Weights of a small image classifier: layers 8.
Rows from block 2 of a small image classifier, named by matrix and row number. Rows with one number within an expert belong to one neuron, the router's apart. Each number is 128 + 24 x the weight over its row's rms, rounded and kept within 0 to 255. All counts start at 0. Numbers have three digits each. After the name is the row's rms in percent of the matrix's.
Before each expert's rows are labels from the 100 images, of 14976, where the router gives the expert most weight on average: "strongest on" is what is common among them. Only what is clearly more common there than usual is listed. The data: Sentinel-2 satellite tiles (TerraMesh). In brackets: how many of the 100.
# router: router (model.blocks.2.mlp.router.weight, 8x512, trained with AdamW), inputs 384-511
# up: expert up (model.blocks.2.mlp.up, 8x256x512), inputs 384-511
# down: expert down (model.blocks.2.mlp.down, 8x512x256, transposed), outputs 384-511

# expert 0
strongest on: crops (71); main land cover: crops (47)
router.0 104:155106114064158139139155123152146115079107157153125132167120127093165131089101143159135099132066147128124152164149173084115186161099165111109170115122156158137136154098110132144130095167130157153158125123120080118124131105133155112077068118156137137170114148111126128160177095146131162118092111133134079150136128152134090151107162112089121129103153114130142088122117147156126095104139
up.0 128:138120096169087143080137186147123149127119104123124142178090150140184129121137150147135118083062103120131145125161145130121141110167090085133132131134153168144135167181115081143104115105159161136145099125156117098134128132117138131106115146126137128133128153139105127103146135137072113148085155143137092158120112129122133147087147103098147123124133095125162171144152104116080154155131
down.0 116:126158136090085166085137145166132145135183096146111167117137131105177116083105095158097150134073149130145134129159100145143093110138155122155140118154141149168119126147135136091134150195122100129098125077134118116144134122133183100097127113158139144117152134121143106083096145119154129089101145096079135105113149108119149099101057089130132073139136111130101159129088153090130121123135
up.1 097:136123155111172174104128154128146154154126127123112156072116115121128163210139146158140121166121147143145136086135114188116076160140130167137117121108155138178124151134118119116141158114126160149134152106148172106122143127111143110134122111118145155130119123151142117077103082146157121115126130121142108126132094188112150169098103096136103159139125119146147140142122117174116103161111
down.1 101:134127137107172146125132158114132087144125092117099101124143158200113141153130143139143096106147123113124135137100175131136168099111056127096159135117116119176129124077124179090138125132135063120107153087125126105149133128121137150163147124120133069152119112137144135104073152112130145111082139164077120141079152124137137137198100138150111115151133129114165172137133084146110157131116
up.2 096:145105141130123154128118151112126150144157124138142147116137112115114144118151136090164119142086141123153155155098127143179075170115148103132130144106089116100142101105130097136140135107106138174114099125133156130113130121109125163131146122168096142108122112140156115077112140133083106074118128149109128130105104123128083077097119085174139128132175107141123115145133116130111140086169
down.2 100:120155175103110119144168134140116097119122096186128112178174152101132122143132135121143134150144137119127131149131084104124102074111123139152119105128100118095114112112129158158137113114133130128143110140192122127137148141117169163136143122137190087106140152190107153160147134133096116100126117129112132101088111154116080106098157111106106159104169082132117107139114130127125123108122
up.3 104:114145152193172135161134136139146187121099129131099120163087158109120086123149102169114133166142148137127178095174080142128119125149089160131167119129161131160153148113116122107142122098099133090138119135128145106133127165124115104158119127126098167111111075157110084138093096156126137128122167115101143143158107125126151154187151110127129156124117121142111227141132130107148128087123
down.3 098:121121103088103104131117121132124116120125147142148102104129137157173135136125102105121096144143175101118134132143125136141072108092089158113153115088129141119135078081143117144122128127138131130122133126118145121145137099143150149114102121052149109144130138109164126088130135107156097096133134138134139131119148146133132163113095125135144134140134121133148194123150117106140158123121
up.4 106:125114147112086126080133145182102126121113148140129113143086108094090132139106142114136117131150139141119117151123106101150104120152100105107083143138154157102157106073123177166142112177170127104134119117126182127139128125142084121140190128091110114115106158127118126117141154138117164160154098090135126106158124144140154119138148120108185120134133124124137117119101132102108107129076
down.4 089:129141151126179117133082125125152085077117115121160145129109128166168148128180106126109171124104160126108109133202131128149133084141166121134086134183122135151109143103097166119110133136116127120110152110162117152144126131081171127122123119134104128143110112144115097088100127108148126123120141175118125133099173102093126147088119142141058130138159140131143115119130111155116106107093
up.5 133:135105194095078137113112082128092112159101116124129114120116133121104127093145120094152095148163100097140100154141132133113155145135145136126153145116114149114117157144140113135152130109138117109106119143097101131124107147131163132111087077096118074146099124110095150143122122116140116143158140145148129153122153135180119150080138144206206146158089069142168145110110122129117164124130
down.5 114:149108141111111132145110153095150123120113119166099098090114158113157104146139101109128122147170145125092108111096174097125134135171120159093134176128114129145167082104142122125123158152151097152148151178127123189110127192098132137080118200129140098117153157147126145097125108137115086128128081167148145085118125171089143098105113088147104117104133109126116070112141104111113180134142
up.6 088:153142124089139117164167151077137167091121106119123140146136133118147122154128141162137125110108093135092137131094130134128151101104136154100091123141112165100167132087122160134115124116115117138149157155118118127155133117153157111119085093101137110145158126135174133123114110089101138128145139107178081092145095118148125127119158109135093142074144145131123171102149124151120149107152
down.6 095:132119145131138125146132135071148133126128115133107138108110147146111144152146148101119104132177114116119128130120090185124135110131132106104081125114155112100099150148136018176120127136154137130149096149133146082107145103127146140116118141138115117147124158113126144124129099123170131120170117104133135127115127129103131168134132160120128108123097093077148124111090135147110144132096
up.7 090:149135147116164103119142143097115163110171092127131086134125124119126148108108118071119105144137117164121121173136113102102162107133144139126112127144131134150132140130109111109098127085142130175123105083119176125113112106145098111121106096145133139124097100114187140131124124109109114131119113091169169095113116128113076147092090164100091195153131129147196122137154124092153126142135
down.7 102:127135137162101133144128144147130115139139128135101133109152117125126127184118165104111104112119076111102132095098092125096108164115141140184094151140149138144141141110151101139120108088141125128142095180111133142108151138136103149122114109126110135162112159135193122139133132110165132127139145098146081077113124136134101102142155160120084134105155121122171147125108164124123152131112
up.8 098:105146143152108179137131137124144108121151142140126100126132133086142125139105142129178148153109121150138106139119154143099117107114114146154144133094104128147112122161138156139117131077171137158184081103098081111106111116114118138105135140149151099153129137103154155121143118108112108145126129124117089120111145087205129138147131143121160159111144128134103123083112113141112143144168
down.8 107:116071107167070134137099167119127094169127163117139091112136117068136144069118114101117142114088126126173155099149101099107152113109133143121112169121100169128123143172141158128158120147142111121105126110164147109135137139121125141136097137110163141134138150134154124109132105138146145155117121138075118137197137141113124139157101120116122116122153137129139135119113121122117132108084
up.9 098:116155137158152144145105124160113119137121169139123165136138142108125144134120163116120138100139143109135172118170140071127111094139100158109138115159140153133141133166116126105105147164112089133157113134156082134057118147126086080108133114128113113132127112131149138158094162144153121127126097130154149137159129148096063130130078128149135135121122125145097168126108111131138130085131
down.9 103:145096136102105093133121141162144103139130104154110151105099113107112100108150099109136161144146127125148134131140102088148121155149106123124134132113122158112129110165112117144109143111133130119139152114131114157103101106109148130153177148137166127151130133150136122113136124143095118134146150118128157100160173130097158143074094104128113153139058117086102143111123164128153118122093
up.10 088:107144118138122162162114120163118108110138109126099125134126084129148144145161129089137100142116177157159138118076076119144147171164171128136089136101128165142098137100126139145126131134131126099158093146146139140100140123115142133117107126132101143121122147119230133133088129108165137172152118117183112185106141141125168167078134103082106062141092127133129108159172139098110125125143
down.10 095:117113122131047125138108122088152146148121125116112139086123123169129122211130128110122169105117103119165135161130118182180123184133115120146155130122116152105115121163153083078142139151115075131117177073153115130109160125139115120152136103132104100161111141168130110166121124141100142147176139169158124154129151136179171118161145194113106151100088135141137118120152161108130162151103
up.11 104:101130165142089150098149125137175121129107130114085131123123097137132116106115104113104110121145135134119118121115143085136140118177122125153155115175138088193127126123138122134132128168142119136116116129157082089124079169109119146150142136123129106133101098138130175116155159126133129167152136125147149070150130152105085130147161122176196146104127129142174177130119162097138150125088
down.11 107:160143114120070118130136155134169176112160140100086131121131156151149154157123098134123178131152120144127137115138133134119048144136108114150078135127116155169134087119137114111149134134133176103125159053137161123107125155116135119145126146137134103130185127142148154146136101144146117151113132096171117117123136140169121120177095095115125126105177131113141118148097131130138141155116

# expert 3
strongest on: main land cover: water (43)
router.3 104:141150118159116127110129095131091143123149106129132130183153135130169088092117141109150131135113141130124174138105111126151130134132131145145074117152094123140104100155130141141143122106140112110180112124117155086132125139096101105182110112128141122112089129132036129121133111129143189147121133087144139116084155108145167126169112170114121096149094115122133162148119140112152121102136
up.0 095:140139145143103126141152136156155118141139162135143102087118132095138079132148121148139134106101166147121056136107136155117109142114144144104141112175141127147110133103117114139124135127130146145104165096103196098109092150136140126168088130119116142130122093129130138076110127113133147148096152136160136136080183130075190123125170128116149183138163159127182135110113130112120092122133
down.0 099:142123082091107148152161114108153188121122103147128137144104160088120128107165149168119155160135090127133155147121133150139147109130150104137112126122120167132092121133158135123141129140117118140147151207139111122138115138152116125133081072105127143124150116156110123157126099145146145074129090127069133138118178120093154167099107182118137086114098146160123131157111133089096101101152
up.1 090:118128137108134147136132173156123162100125147131154121173143131170133158151117103179130136157118107118131127122137140152102129140139154102126114117117165106159136144137119155127113084134130174141165084122095122131126114127172118111149135124087107126122141134115099134137150132131111133096118116117156134116180176134142097136097124102122155086061159150107099180144131125115117102110113
down.1 090:127112132142106206126145144202127141150178102099091145085106117150116147067107138124145137144128130136161116155165081122087158110154138134140105133119142151147157140086116135155163115158153122104129117152102105127128110124119148132095113138159129125096129115115127134137084136127119131121175096119086154128148137154110135092178151108126088135131119117136136075118166110118145153129120
up.2 082:156124126088133150177111120119122082140123144107151138125114112052102146135115147171156135083139105149124085162140147123129066106167151125148126122123101109144159099188140137126162098128118140118125133101156159137144133137144137134118103146117155175128080155116138125139130184141116116125065126129125153149127152108133032091129129118114119112126154153133127135096137181148125147166109
down.2 081:127124164107111165109126119120179136127158128128102120091101119135122105160181117130099180137113138119160159149143104166168113159128165118182090114115132127130111094140172131148143156138144120097145117168119107141164120120125120099120163109098155142128122135109144112098150149104083165129059107111082128109129131134124142110199127141140096086112131135158152107138086088116129139115139
up.3 098:143119117099158087097132116150166140130156182080121113080107139119141098096119137119134116155117175147132103114168147093118155112109118142139167145145132164130122124138109089113127132173128126136109168113145189144125153158141090148136138129121111130117131096124151117114155161187111153137130131165132139166144127130112138163116167146091186127148126116118111117129107147159117142105121
down.3 101:143124154090141173117111157155155133101134110135136139077129115086120173127070141129122111119144144126120134108127079121153128133147124097144114126102117106114166165119113127129125139106146101152120155131076097110141118116132135101129145136152111135125146153078092121150105131136117136104104130138123126109164120116150152137075121162122124124135165125149106097142135142089148096119152
up.4 090:116154142075165107148127113160176144132160136119144141115135151156154094122103145100117112107133114114099109187095157136100190134171166123141155124099132131178104137127132107134107123118103125144106126166135115095132120122124119138113143120154127152142151129125061119157108124163147157091152147113117101127108132148115142115118169114177195150128165136148163125109125128096106136140135
down.4 088:114069147145133134126118100143165108144118152130131112218094109134139131133141090121092167077139158108102114181123131108135137114144169123137076123167141125174183127090135100143152133135149136131167138116123162129124134147127142122129145126146136130136135132117196112139149138108082105214152105106129083137095155118164139120117115097128131122136107114165136175139136131135126127138137
up.5 088:112131109141058117132138123169135123088125103138128138176130117131117134070113157147102136151132129135134117137117101127170148148123105105101097132115113124133138175137137141114114118165126085136137126151149077157152139089151108116158111110142152101141146151153108140194119089153142096120163156138131083101157187137129177107099139133099128150142153123129134121099139151076138147143153
down.5 088:135149117101140103097123092132109132121170124144092166148113146153149128050126138142107108147168167123142108127118132093133121067154102130114097112141139109192150102128081146107148091134181097099148116088145096145144120130111154093110132120103152127116130139158081123145168131133128117127134147091085087086074118135125100152092096121143098123154152138148141211124164128123133152134118
up.6 115:143095115099128082136157114069162115129123101100135119107093110144168134068118126098147092099146125104122169170145122127141111097132104143142098105103178125146110097061115082130138113150133173119100084118145129140119140135122172142138179121093122129148108125166177114129163094099096122124157148108098124169131150117137118126116140112161121146064134097108162122121109125143120150126124
down.6 103:137105108147152130152118179133150077129118146113139128132123151146122124139138105100104112129162155131144108127121140103115153136146135134135151144120135139116160120105131176124093149138113104129106130094116122136111146130116140158215142178125126122122085139169121131099152124101126137126114126135118117184129175128147091172111080178133113185096121145086087111125134142163141135127117
up.7 089:133137121099109078147130127122115129138160179151132145134141122161129151107146110112146171106092129130111119150182091177117144158112123176133140120142158161152152101089099138151118146139147103134043134136131115122116153106140121157142147154104121129120127172141105174097096129117111117141127125140124134166133114145132124096113134110158115108111146115139093117141107138151146142128107
down.7 087:096144115098119168131115120145106105105138175157152127151122127112135125199126114135132106142082161148114144102124107117146144129150112107117131129106153122151141098120145174130157119115109121108141160111147146155173122131133102108157148131114127145130160126119130123162092128133114090121108118115122119110092152170133188141091147149107134110149155140117126158130105115093113133144140
up.8 111:154124155154159118142136120156148075146160145121129134139121142155129091112082147104116122152119116144121159115152122147130117110110145130115016130121122144063142135105140135155131122110087102115114112143105123144126146126131106158120130130111140119120119109143040113114120130117121132121160126110106139145120177132117041109118173112113135143142122116117156118117132129102143096106154
down.8 120:131147128108154144152136170150110128134114164128100150119144129104105121181101112166137155129165119141131128150137149109121185145125108144137160124132117132127145113109112146126123158070102099160130132153175099096109141115114119141104136130166097141128135125129188149153136132161118110163150130154097132119097098101081135119133105111103110067122100167107188153157118120126123151152154
up.9 085:124124109129116127124160132141122156125102135105138147154135126096135145210143125100138114131100103160104174142126106123114151110138122166164072129124125107139105151088115079124136148102128135123130099136127091128122147128111149146120119113096123117162119140110100110100121154139150121106137124128123152111126086112153198122146129109178160152186117099114127075130116101108147128139085
down.9 090:106139098138137129108143108103188091148148139106123155119112111162123154084115115156126105088120160151207157157096122116127154138077072125118124113110133121164110045132118192163137123144114153136110121112116122103182106141120103110114137099129143118130136154109116145160146131145114109111106118122128086081136091129122092163135171130138114162116076129094117138116145156069162133098127
up.10 086:136094142126119136144128119111133100085133152105121128138112134129157128091135146118146129136133108147125154152143110075125141186124134123157175119117140114148130133138110211133113095162113117120113128103122085105142113108126133150164099127143185142149152152101087144118122113121144088135127097145119118151119125107083115139122123120140109114083141146112133143107112129190146132095132
down.10 088:115144151132083171130122150111097077135157132128112146123120140173130110094118127114142139116110051128178132094149169088127080160146118119141095138105118153097110124100125147125150115147113149128127106119151095143150102125149136109154134122134166098143122143132135190118143121150087116125103142146141134124149144155129122163124122127106106140102134129131142088161161178104145113133137
up.11 102:150141109127095142113137095106168107130132092163111114131109092204119128112128138157173164115127164129125150122138133149129146107138119181130149110119105135167133134059114138128150105066156103124135108102069122116135165128107151143165113118108112111147104111132137120117136111110118107151142133091127132114106129173128119114128133161100115155122147119117158075130174107149133142124177
down.11 108:116115112137085070126109119116116083095115134128136093188111101090137133170135139096156109165128088141148094083152143124149165127127162129122143141174151138149126163127148172146102120096088090152111113138118152112125097139115107107133133163125100126111148118143181136132149122127150139181049126149117160172153134136147143120130096103124126085101124106118140078171141074110134136118131

# expert 4
strongest on: main land cover: rangeland (54); bare ground (50)
router.4 109:113093129101122082153129167129170098119081126122148125077168107113134150162116109173099128157116114103135152122142141119153153116157125089141176151136167122132111178096158091090099111149122143143107140123169141128132146102108104161095135139103142101119125141152162129101148128130125105113100161110130122158159073086096083156086152104154136162106157120097128144127118139153072134150114
up.0 097:116151147172108189175111137118104101110075145160156175151116127140163132149155162110176140189086119134124115126130150177119102158130131115142152129116154139149127163152091182113095162129128127118110107146149105117115100141100145166123101173116148173123112148130146125131106160163131085151129109148131120120107153125106165124125127126134102104142126095120144157159132156155119111131130
down.0 095:137094141121138126128124102165159085119119120128084107138115106201133125126122151135096142133107140152131150132127121118107108163119132144116104125123141115103065094136142126068119143157096104157109141168165121121105129131131113126103114137114130140105123150126115138107116117139110146135117084120149124128118182138174155113155116098134125108123159122125127132118144115097146110143134
up.1 112:138176102121191144113145134131204115160128106128138137105133113121123115121110128153129101129146130110138125126119149139134163137145120083127144124149117136195109165140111163138112116142172165111112123124195167110157080115112123079152127147140112134106140127152151126085123150183140133148160145089131134113077131120106119168147139102134158134157121144120132205110119138154127154142123
down.1 108:142137146184168132118115103131120145115106128106135132150137098159151121117132195069105131099145144140140147141116128140148132132129129174086120123123145138128155136133130110126126118140159171127158123157112115131158140109128124106140087122143132115131153129100141134111145129111130121175133125103090148160137110101131178145083162177141088095097133120114108125139162145116112191150075
up.2 098:125102149102117166089114091097141101113112084122140138153140147177119094101116125131094124154097129119145125128130127119085172118129096115138152136143129118120116118143134158149115065116116134133136060061127127118105099119127133156064128141142099158132120135123110139144137095128128134110119102136141155135134126119147109097095127137142104123115122126139129185174098114134124113123099
down.2 113:127145126110179159096150187149130142135106058137171121129136115082141107095121112133122110126154123118106070112136124133106111142135076185161152108107132137149120142132132123111128143137116099119131120156131127127084117128095142159122117083170129121149117142152144114143141124137126132130170114146118118117123088133119176135194125088119135076132115079125137123124116102103126126115107
up.3 076:086117152184128154149123097123160177085136120130152146116101111123084109146101134153144107121092118120117180139120158120130118148131126098154161125152131155080115203110124134129116109097128085122132113115104145148116139107143103161118104141159128118126134160141109129118097113094113128094113119144125100118188089071110148129130145093137137107132137153108151105116111142109158148128159
down.3 085:146195112106120135079152170115127130107122135117091111119127130142090171162132131125169166166159155121165122144130147131169145117122118130126142120120134098161122121110088101098120147108112153099121104151118078156145130133118109124182098124123107132159128138080115155143179130137106146135147135141156138116094131193118109126135128105123118099125132139122116150149118113115102123137125
up.4 105:125099103093146174161128187119151123179103140127149095146151147112125147144149124115121108145110128118109114157169129110128134171115139110085109085129121155149101109143121124119110123121132116154189159142134140149137160132121144127127102120121116121097117140110178135120164166143144112131157184159104143133148133113084146145153114130158174144155102140135120125129131131161152137133113
down.4 094:146104127091171140161131078130113123086154177123138111104131091188120164110138144135149120118103084108145136129151117139123120170113097152141097135159131108145094148116146155124157105066085160166111112127081119110161120131137136144085096092097135146134086148199142147112162128100138140124160151135144125123066108111132148122108131108141124121125136121143150131151152132104141156162125
up.5 104:126121131173161121152115123128107168145161074151146099135151132143112128177139126155098115133176151148137164102100149116135125085099136076131140149141113151147127113149101121127163150113083122140098109133088163154128128142122150084134108134095111131149128098143137156139126091098094153094121127107123155144114127116187159137137106125114129086126119150122130183130127132101129091128107
down.5 100:110153109148177099129128123150088096104153117141093163151120121224107122139157128067126092133132142125160128108120178110107111111120151131118119121110144092131132194126131128124136134072127118127132115110147115114127141111113143101120108145112131137086131108108187136147122099142117133129125112125153118106103150123128144109154075145168133124119090156111168145131129165125134153124134
up.6 098:143159129150157060121159128105175166136136099131112105150144103068116157135121121156136089123156121123140104106120137133127092116109153094176108126114120145120128119095109124162164115103130124128124110107186138148119147138139143165121159130113143143164144133119136149146118116154066115134119130092134113138181121136149082143064154125087144163146130134125154154133136153170100117150138
down.6 103:138084140142094092107106153131055137122113110120123112156153108108183103146110145115097116123104127114122162169091117102161146115163127123133094116098133115144122142124129114141163147115119157132142098128137116096090122121134166203119119122125146140122143139143122114126149093140100147134111110137175125127127098135095157124143101146095174107082120119138138122103152144112141138133095
up.7 095:160142140109147142126120110144165087109126154151163129183139134095185072099163104099192130149075143138148133118097112126150124172161160086164076142074132157163122153113120168115105132162101148106103160143145147150148121155086122147148142101119153145120138149163104128156156168117151147150113159126117137187107157125113090120136107133132149156140109130105128137140146106141131158139108
down.7 102:126134128129157131111101135099157118113110149112153150144197117200171092134179135145129165068113130167112153150129124131098058099101137159137103133158128128160162105126113130174143126106127133147141147159087099161143152134132118140142113097120143126122101126119165150131079142135116196168143105111140118132128111105131167113120132111139091089146151137117090151130137120137136106145103
up.8 100:127167116101167111114116153154146065143126100092134128140120111105090136151141119138132134152137150136113113132125115126111134123120136131169113125135123106126114150090134124143140121153117128174141097085088088132134138125115141102127145102149089146117161106148134116086122105077158136132116166139149153140134165155076091181146137148108123119153139126109144081132144134128071104121115
down.8 100:115173144153136125154106122200119155128158123125144149133141128162150113163145097103121150142123153146123133084168119140211158102119127173127091097146112117126113167095138144110110148078101182130151120126155093131089147141126092123127121137178122121135125121108128104101112108109123116148152126125125112079147126130131196115116117108132193132141103123150149071113138113133120104122107
up.9 092:110137137144079110140132123108132146115114114175146099226102110082122125167122141076174120131152107113124115134139141120108119114120119129113107119083111131127162142126118111136082121145108142131118127127088149107136151115141084134154163132090138137092142109133196150172140079147124158082131135121104134094111083123149127156126152130169124131063111117168093209116105119127130183134144
down.9 097:140139124158137108170134119154103179153099145131138072079161149150126159153131142124131116101126132120153133125130117172138107122134097153137165112145155093121159126102121100150143168121117086102152142137156094095129112138152122087178111140071150162141127161110107124109125129129132158088172154156170106121120113116127142104133105159110141151145083158132134141122155146079130118124108
up.10 093:105120134068151104100089154144146056105112148114154140130126122176114158129118117136138125103114107135142118145105115080138154118139108107138175139170153135086140137164138126139129115110097072102187111128105164131150140120119106120109141140126085101113119112132108146156119148145107135132162148125134157096100185124130149126134113136109137123144131104110177091129108148124117124115166
down.10 106:114101129159140151160115151142126128111149096137165139179119123099112127139111110110131104130152136124174146158157081108101150110124111117111104155114131088119089052076122150094147122146141152124153134109081123146122158119122151116156145127138091104142126151159140135073179159165172140114123134128085098184177114117092109142068125159160103120095134137107139105095088083159126157129166
up.11 086:185125088156127173155143129117130146162127153095107121104100129090129126113137125118091122105117148139132098119099118135089092123144141137124090145146147116158158094082133072138150122104093100141103123118137169171146081107123122137137113125130177114152110083140174141144143094097161114107156090131126191169179139092142137108169061109133130124155173161136162112099125093081120123126134
down.11 088:146155139160116149163103153110036145104094147149127128133147125123119158060132113123116115148116124136114127119117163137128061149095127102152125140143119139109112150103120129139125142143130117117140151152093154117128087130119109117137156106173133162130139181157089141157136138154111141111103122113152132116060129099132151166106137136132098134137105132096167151115104170138136063143131

# expert 6
strongest on: snow or ice (57); main land cover: snow or ice (56)
router.6 095:126101159170083116118120092137134146152127136144125127164097143206148123129097137112143148136110162144143119126097131125090110163114081102084028126117093125109101104177135131137136134115152131142125142178090105135121112170138120135140105130148110116117157108094204126141133160133111103171130104115159139169103172172147194115216095105120076078127071145136116097108149118156161123118098
up.0 102:104169116070125109123118140120094136118100136126143134163131142248176133111145119153148107092104162136123114142125121148089124133162120121120134126072111117168117115133111149176159165160191138116099101092148144115121117098109119135148131098127083096116130143137095135108144158076136135129112139136122174153125109119104078108067082122102104103150157140100111126144136139123134111123174
down.0 101:141108118144130133087118176108122105137129094153130178107126106079124152177136110104101158136140125101137136116134126138182111131141137134123140157123098094114073134096109115099158141149126136124128136158150140107121119104116153088116184089111162145093113104101169163124106140152111116139136136161106140108116140117140133106147145160129145197123109114118120093156151133119146127095144
up.1 095:098164116117073109081135138111110159111168158160154126132127135082180142122106136100098107157125162150124123137093146123165092139137181133139160155148131113097126138150152090143138117139117120110138111126115132128135132149138093156134194119132087134108109128164127124131126139170128143129112120132117111118158096119132119108136153121153131144107093145151085091132145122146093123145134
down.1 103:113157104179080116117119121131093146141168132112120130089106130176163124126130117099156130116159086133137084157122151116102152140137125101153110113113139162127144117112129130163103152132113116110134141146134090109146138143124121124133150100107119127157122141157163132161143099162132142143118143176155105125155164073138109126107102184120111061129151122128098180119107096086136155114100
up.2 099:138142137119164137112116132183152113150138123130122119133133129128108126130107103117127087159097127114141114121198141167167095140145138098108151141109127137165111162128128139139140136165108163131133132139168164135140119152131135151083120165097102100119112098084142122146133163097105119112088111084121131101135127125153187123137150113143187093123162125128180113079090129154152114115122
down.2 097:115143125122128174150146120114164108135113155161084129115142115121136109071139151154140122135142113106134152102166134147139077103130124122114125153145095100139133104118129110161117172128125124114087178137139137114117120132120100138069156097166088131146115121125121121137119130106112146139164138154124108089135135114132145104122124172126155178134141128116128155157150118136130133125148
up.3 097:134122129136135145088110132095178152114127112107120153179110179198108125141087099129130150159127127140137120106145105138123145100123101128199068143126118133134163142119135124128115103074124131133140157125157130105169096136129110133127099143096110112138120105109116098092168134073148164135128120140119150073129183109100120120141105150130111099116097124102142104128124162139140118136166
down.3 102:149113092078103132125085160099132121186143150099118113098121152134074099138116165138073082128148128130153130147134088143101116120102131108094097138132136094173123142188132169158135133146172122115139125129126199106151133123166146111117132121124128102126141132113142135158128145156119113106099120129163105159115144179074161122139147117132142126142164131128126118145129157107138127132158
up.4 093:158113158142135130119126110118111093150143135135102162181146108048138128103103119105157150152143136127158149149133128095100161114091145129142122125134091149092119165134125119139152128122114111114112154132107134106097170141099105146127089145102124139149094105104101093130097127119171121138144104113128130170127101093155137148130158115160174125156115142131130116137146116109111126118106
down.4 101:132116129139120101151148140126138131144137083123099151153139139087124110119119132168105127132108119116131112120119085156141188160103166120141096134120134148141138095100110092122190178104148147115116113092121109127105125121118091133089148129109119104131120140166125105144104122134148110178107095101128131130127103094069143104230129111123153085141134165126158119132132133143138117118101
up.5 086:131102130121129160139128110119178134137110146149136157109092143117145112109109159104138133130177100153130162129082133138137115123147135158135090113138121125101128099132090142133142163129152108114112116089139152124155085150128114117131163107120140172134101177147068151116131102113132144104092082181095146106131099136139167155143110122098111125110131112126148115147102116089161157125147
down.5 089:132116125181158128125176156120137139119103127096117138115118122132094099176133126115102135150133130132157151125151129143128132085093168119126092115138132111122096158128104138146119122162125132123141136082138120121131119121116142140092119154130135133095132112147145130128185139099113143142143167127134141164056107103130118175072123114151129103117179176130142080142123112164105114141107
up.6 096:129144088129172083124100096163141128118117072151088158135118117109122134108115126128156121145122106142183129114128160093098070166129068137119135140202095111126129113097151131130105114081111150131149112160113080124125150134143145108142172133143147116134109110114169084129121155161128150100160151090154168163127111134157082129144140146080164099107084145114156152105110130103121135139157
down.6 102:116117131124206122151124118102129149096139132141155110140137169118142098084127091128182148122086123142120111099131127163144077145145135126136112119161129115107114116135156107142163167135119175142144093077125104142127116103117096149144125120042130123134136119145144137126120117142147150120056137134123163160192162134086162137103181075107135100119156132099090128085119146085121108127127
up.7 102:137124130112127123114152101111142146085146163131111140096085142145127125127121119159123154107123098130107139105163101122149123172115125144160113117125115129125126140103124124161162127156165154138133125143111131106139139148127073090121120099158138119121154115130085117124143123093161138126101084131135141130103127100103098125144122128157136095144114137129139138139114120109124124135088
down.7 104:093065079159137121126153140124131132088110087159134156188165130149109112137133124147123130133108122143130136151150125105103161114158122137106136117126141111105163133141127134178150103091117143133146101184088142120154139120125096162116114164131129133126140138142100105114136133135109120090155128144142149178151129102163075071116129146133122147141157140125113153156151140086117101117174
up.8 103:083098139127125113151127083125086106127136158158129127122117109109119116185121149150160119083098139120156116138104107139106106152099088136063137138147151119128097156075127129132119130149109097118125118122123146126102106131132121108115109119103139139142152141129158167120137055166156120170186150151125119173157081136127142107134142098120152147109139152135096091121089103121144158159111
down.8 094:108100121064064105106156159122158135086148167128136121141110126102150134112169119146124099096137169127113128087141156108132138151136109134152119144094120135143145177137123149110122138172122101110135129089090090144114114118110167109125079156124131134113101106142107128189104127115130131169133120097057163136098139169114153093142094103148138090140150130121169156123176127126125123094090
up.9 101:136091130112109128143101109112138145144076173152123122147094113118110125081099105176134099125144118126091149116101108140153162113135151183142173115100165139169113140091110057142116105132165149089116128090106099107126159149126111144128169154131164112123159113106161119129128142118124099119108100115144141153165101109138134121090130112137154173119072142134124170144148136129147140146141
down.9 089:105154159144106093140133118151119103126122078108126110141127138112174145086081109091099117154160157102123114159139147127104059110124098111140056148141148105120141122144128175106131155126126102114146159061086108151147117104150141123104138129150154084129115171127130135144136138127116111126156121104086154091128181089162176134125146067133122137137129118103138116122159135154101156155096
up.10 097:148117141150102152101144129111143142173112153158097118102134140182087129123154117168125164119127130130120140155138131169078172099105102149168087135094150125116137107080146172108143112131092141117111135149127110114151118100137116140142118150157083122097126153093174109126089142164144089117160131132139114128130136155103061130071118154162110144105115113118116178141135126120126115138141
down.10 094:125135142107162132145128150142070108136134182147137157187117144172119127093129131115124121126106145113095118114128121087122114130102151104149148115126131145158114132210139183135165089149134131129101114118134080104144140142096178179133125105099117128143116115129123124117121150148132102123076147103155118134135125091122215111117116123118123124097093129137143102148107108145129134128106
up.11 079:111120139121141156146096107184109127111080164167092121101117126120160162130120129134108109084139123140131151161154122118127118095154084116142116120123140154080148135110141101108123089145161126138098103137131137154149144129120110128107142114102149136164109146088128113122151147146110108127153160129122079115169120090148096099146131137152166042117116110139155146098109128130160158133114
down.11 077:127176133131145137152142105089131083100190092087139138121125127091123100120165131125122130113119106146119124121113117100137159138128145071128110122100137132105156119080101137147096129082135142143135115125161119100148130136128127190134147114136109124114153148105138144122094112125135129128108125142108147160102108108119128139151147153126069078110110144117097186157125133115139122122081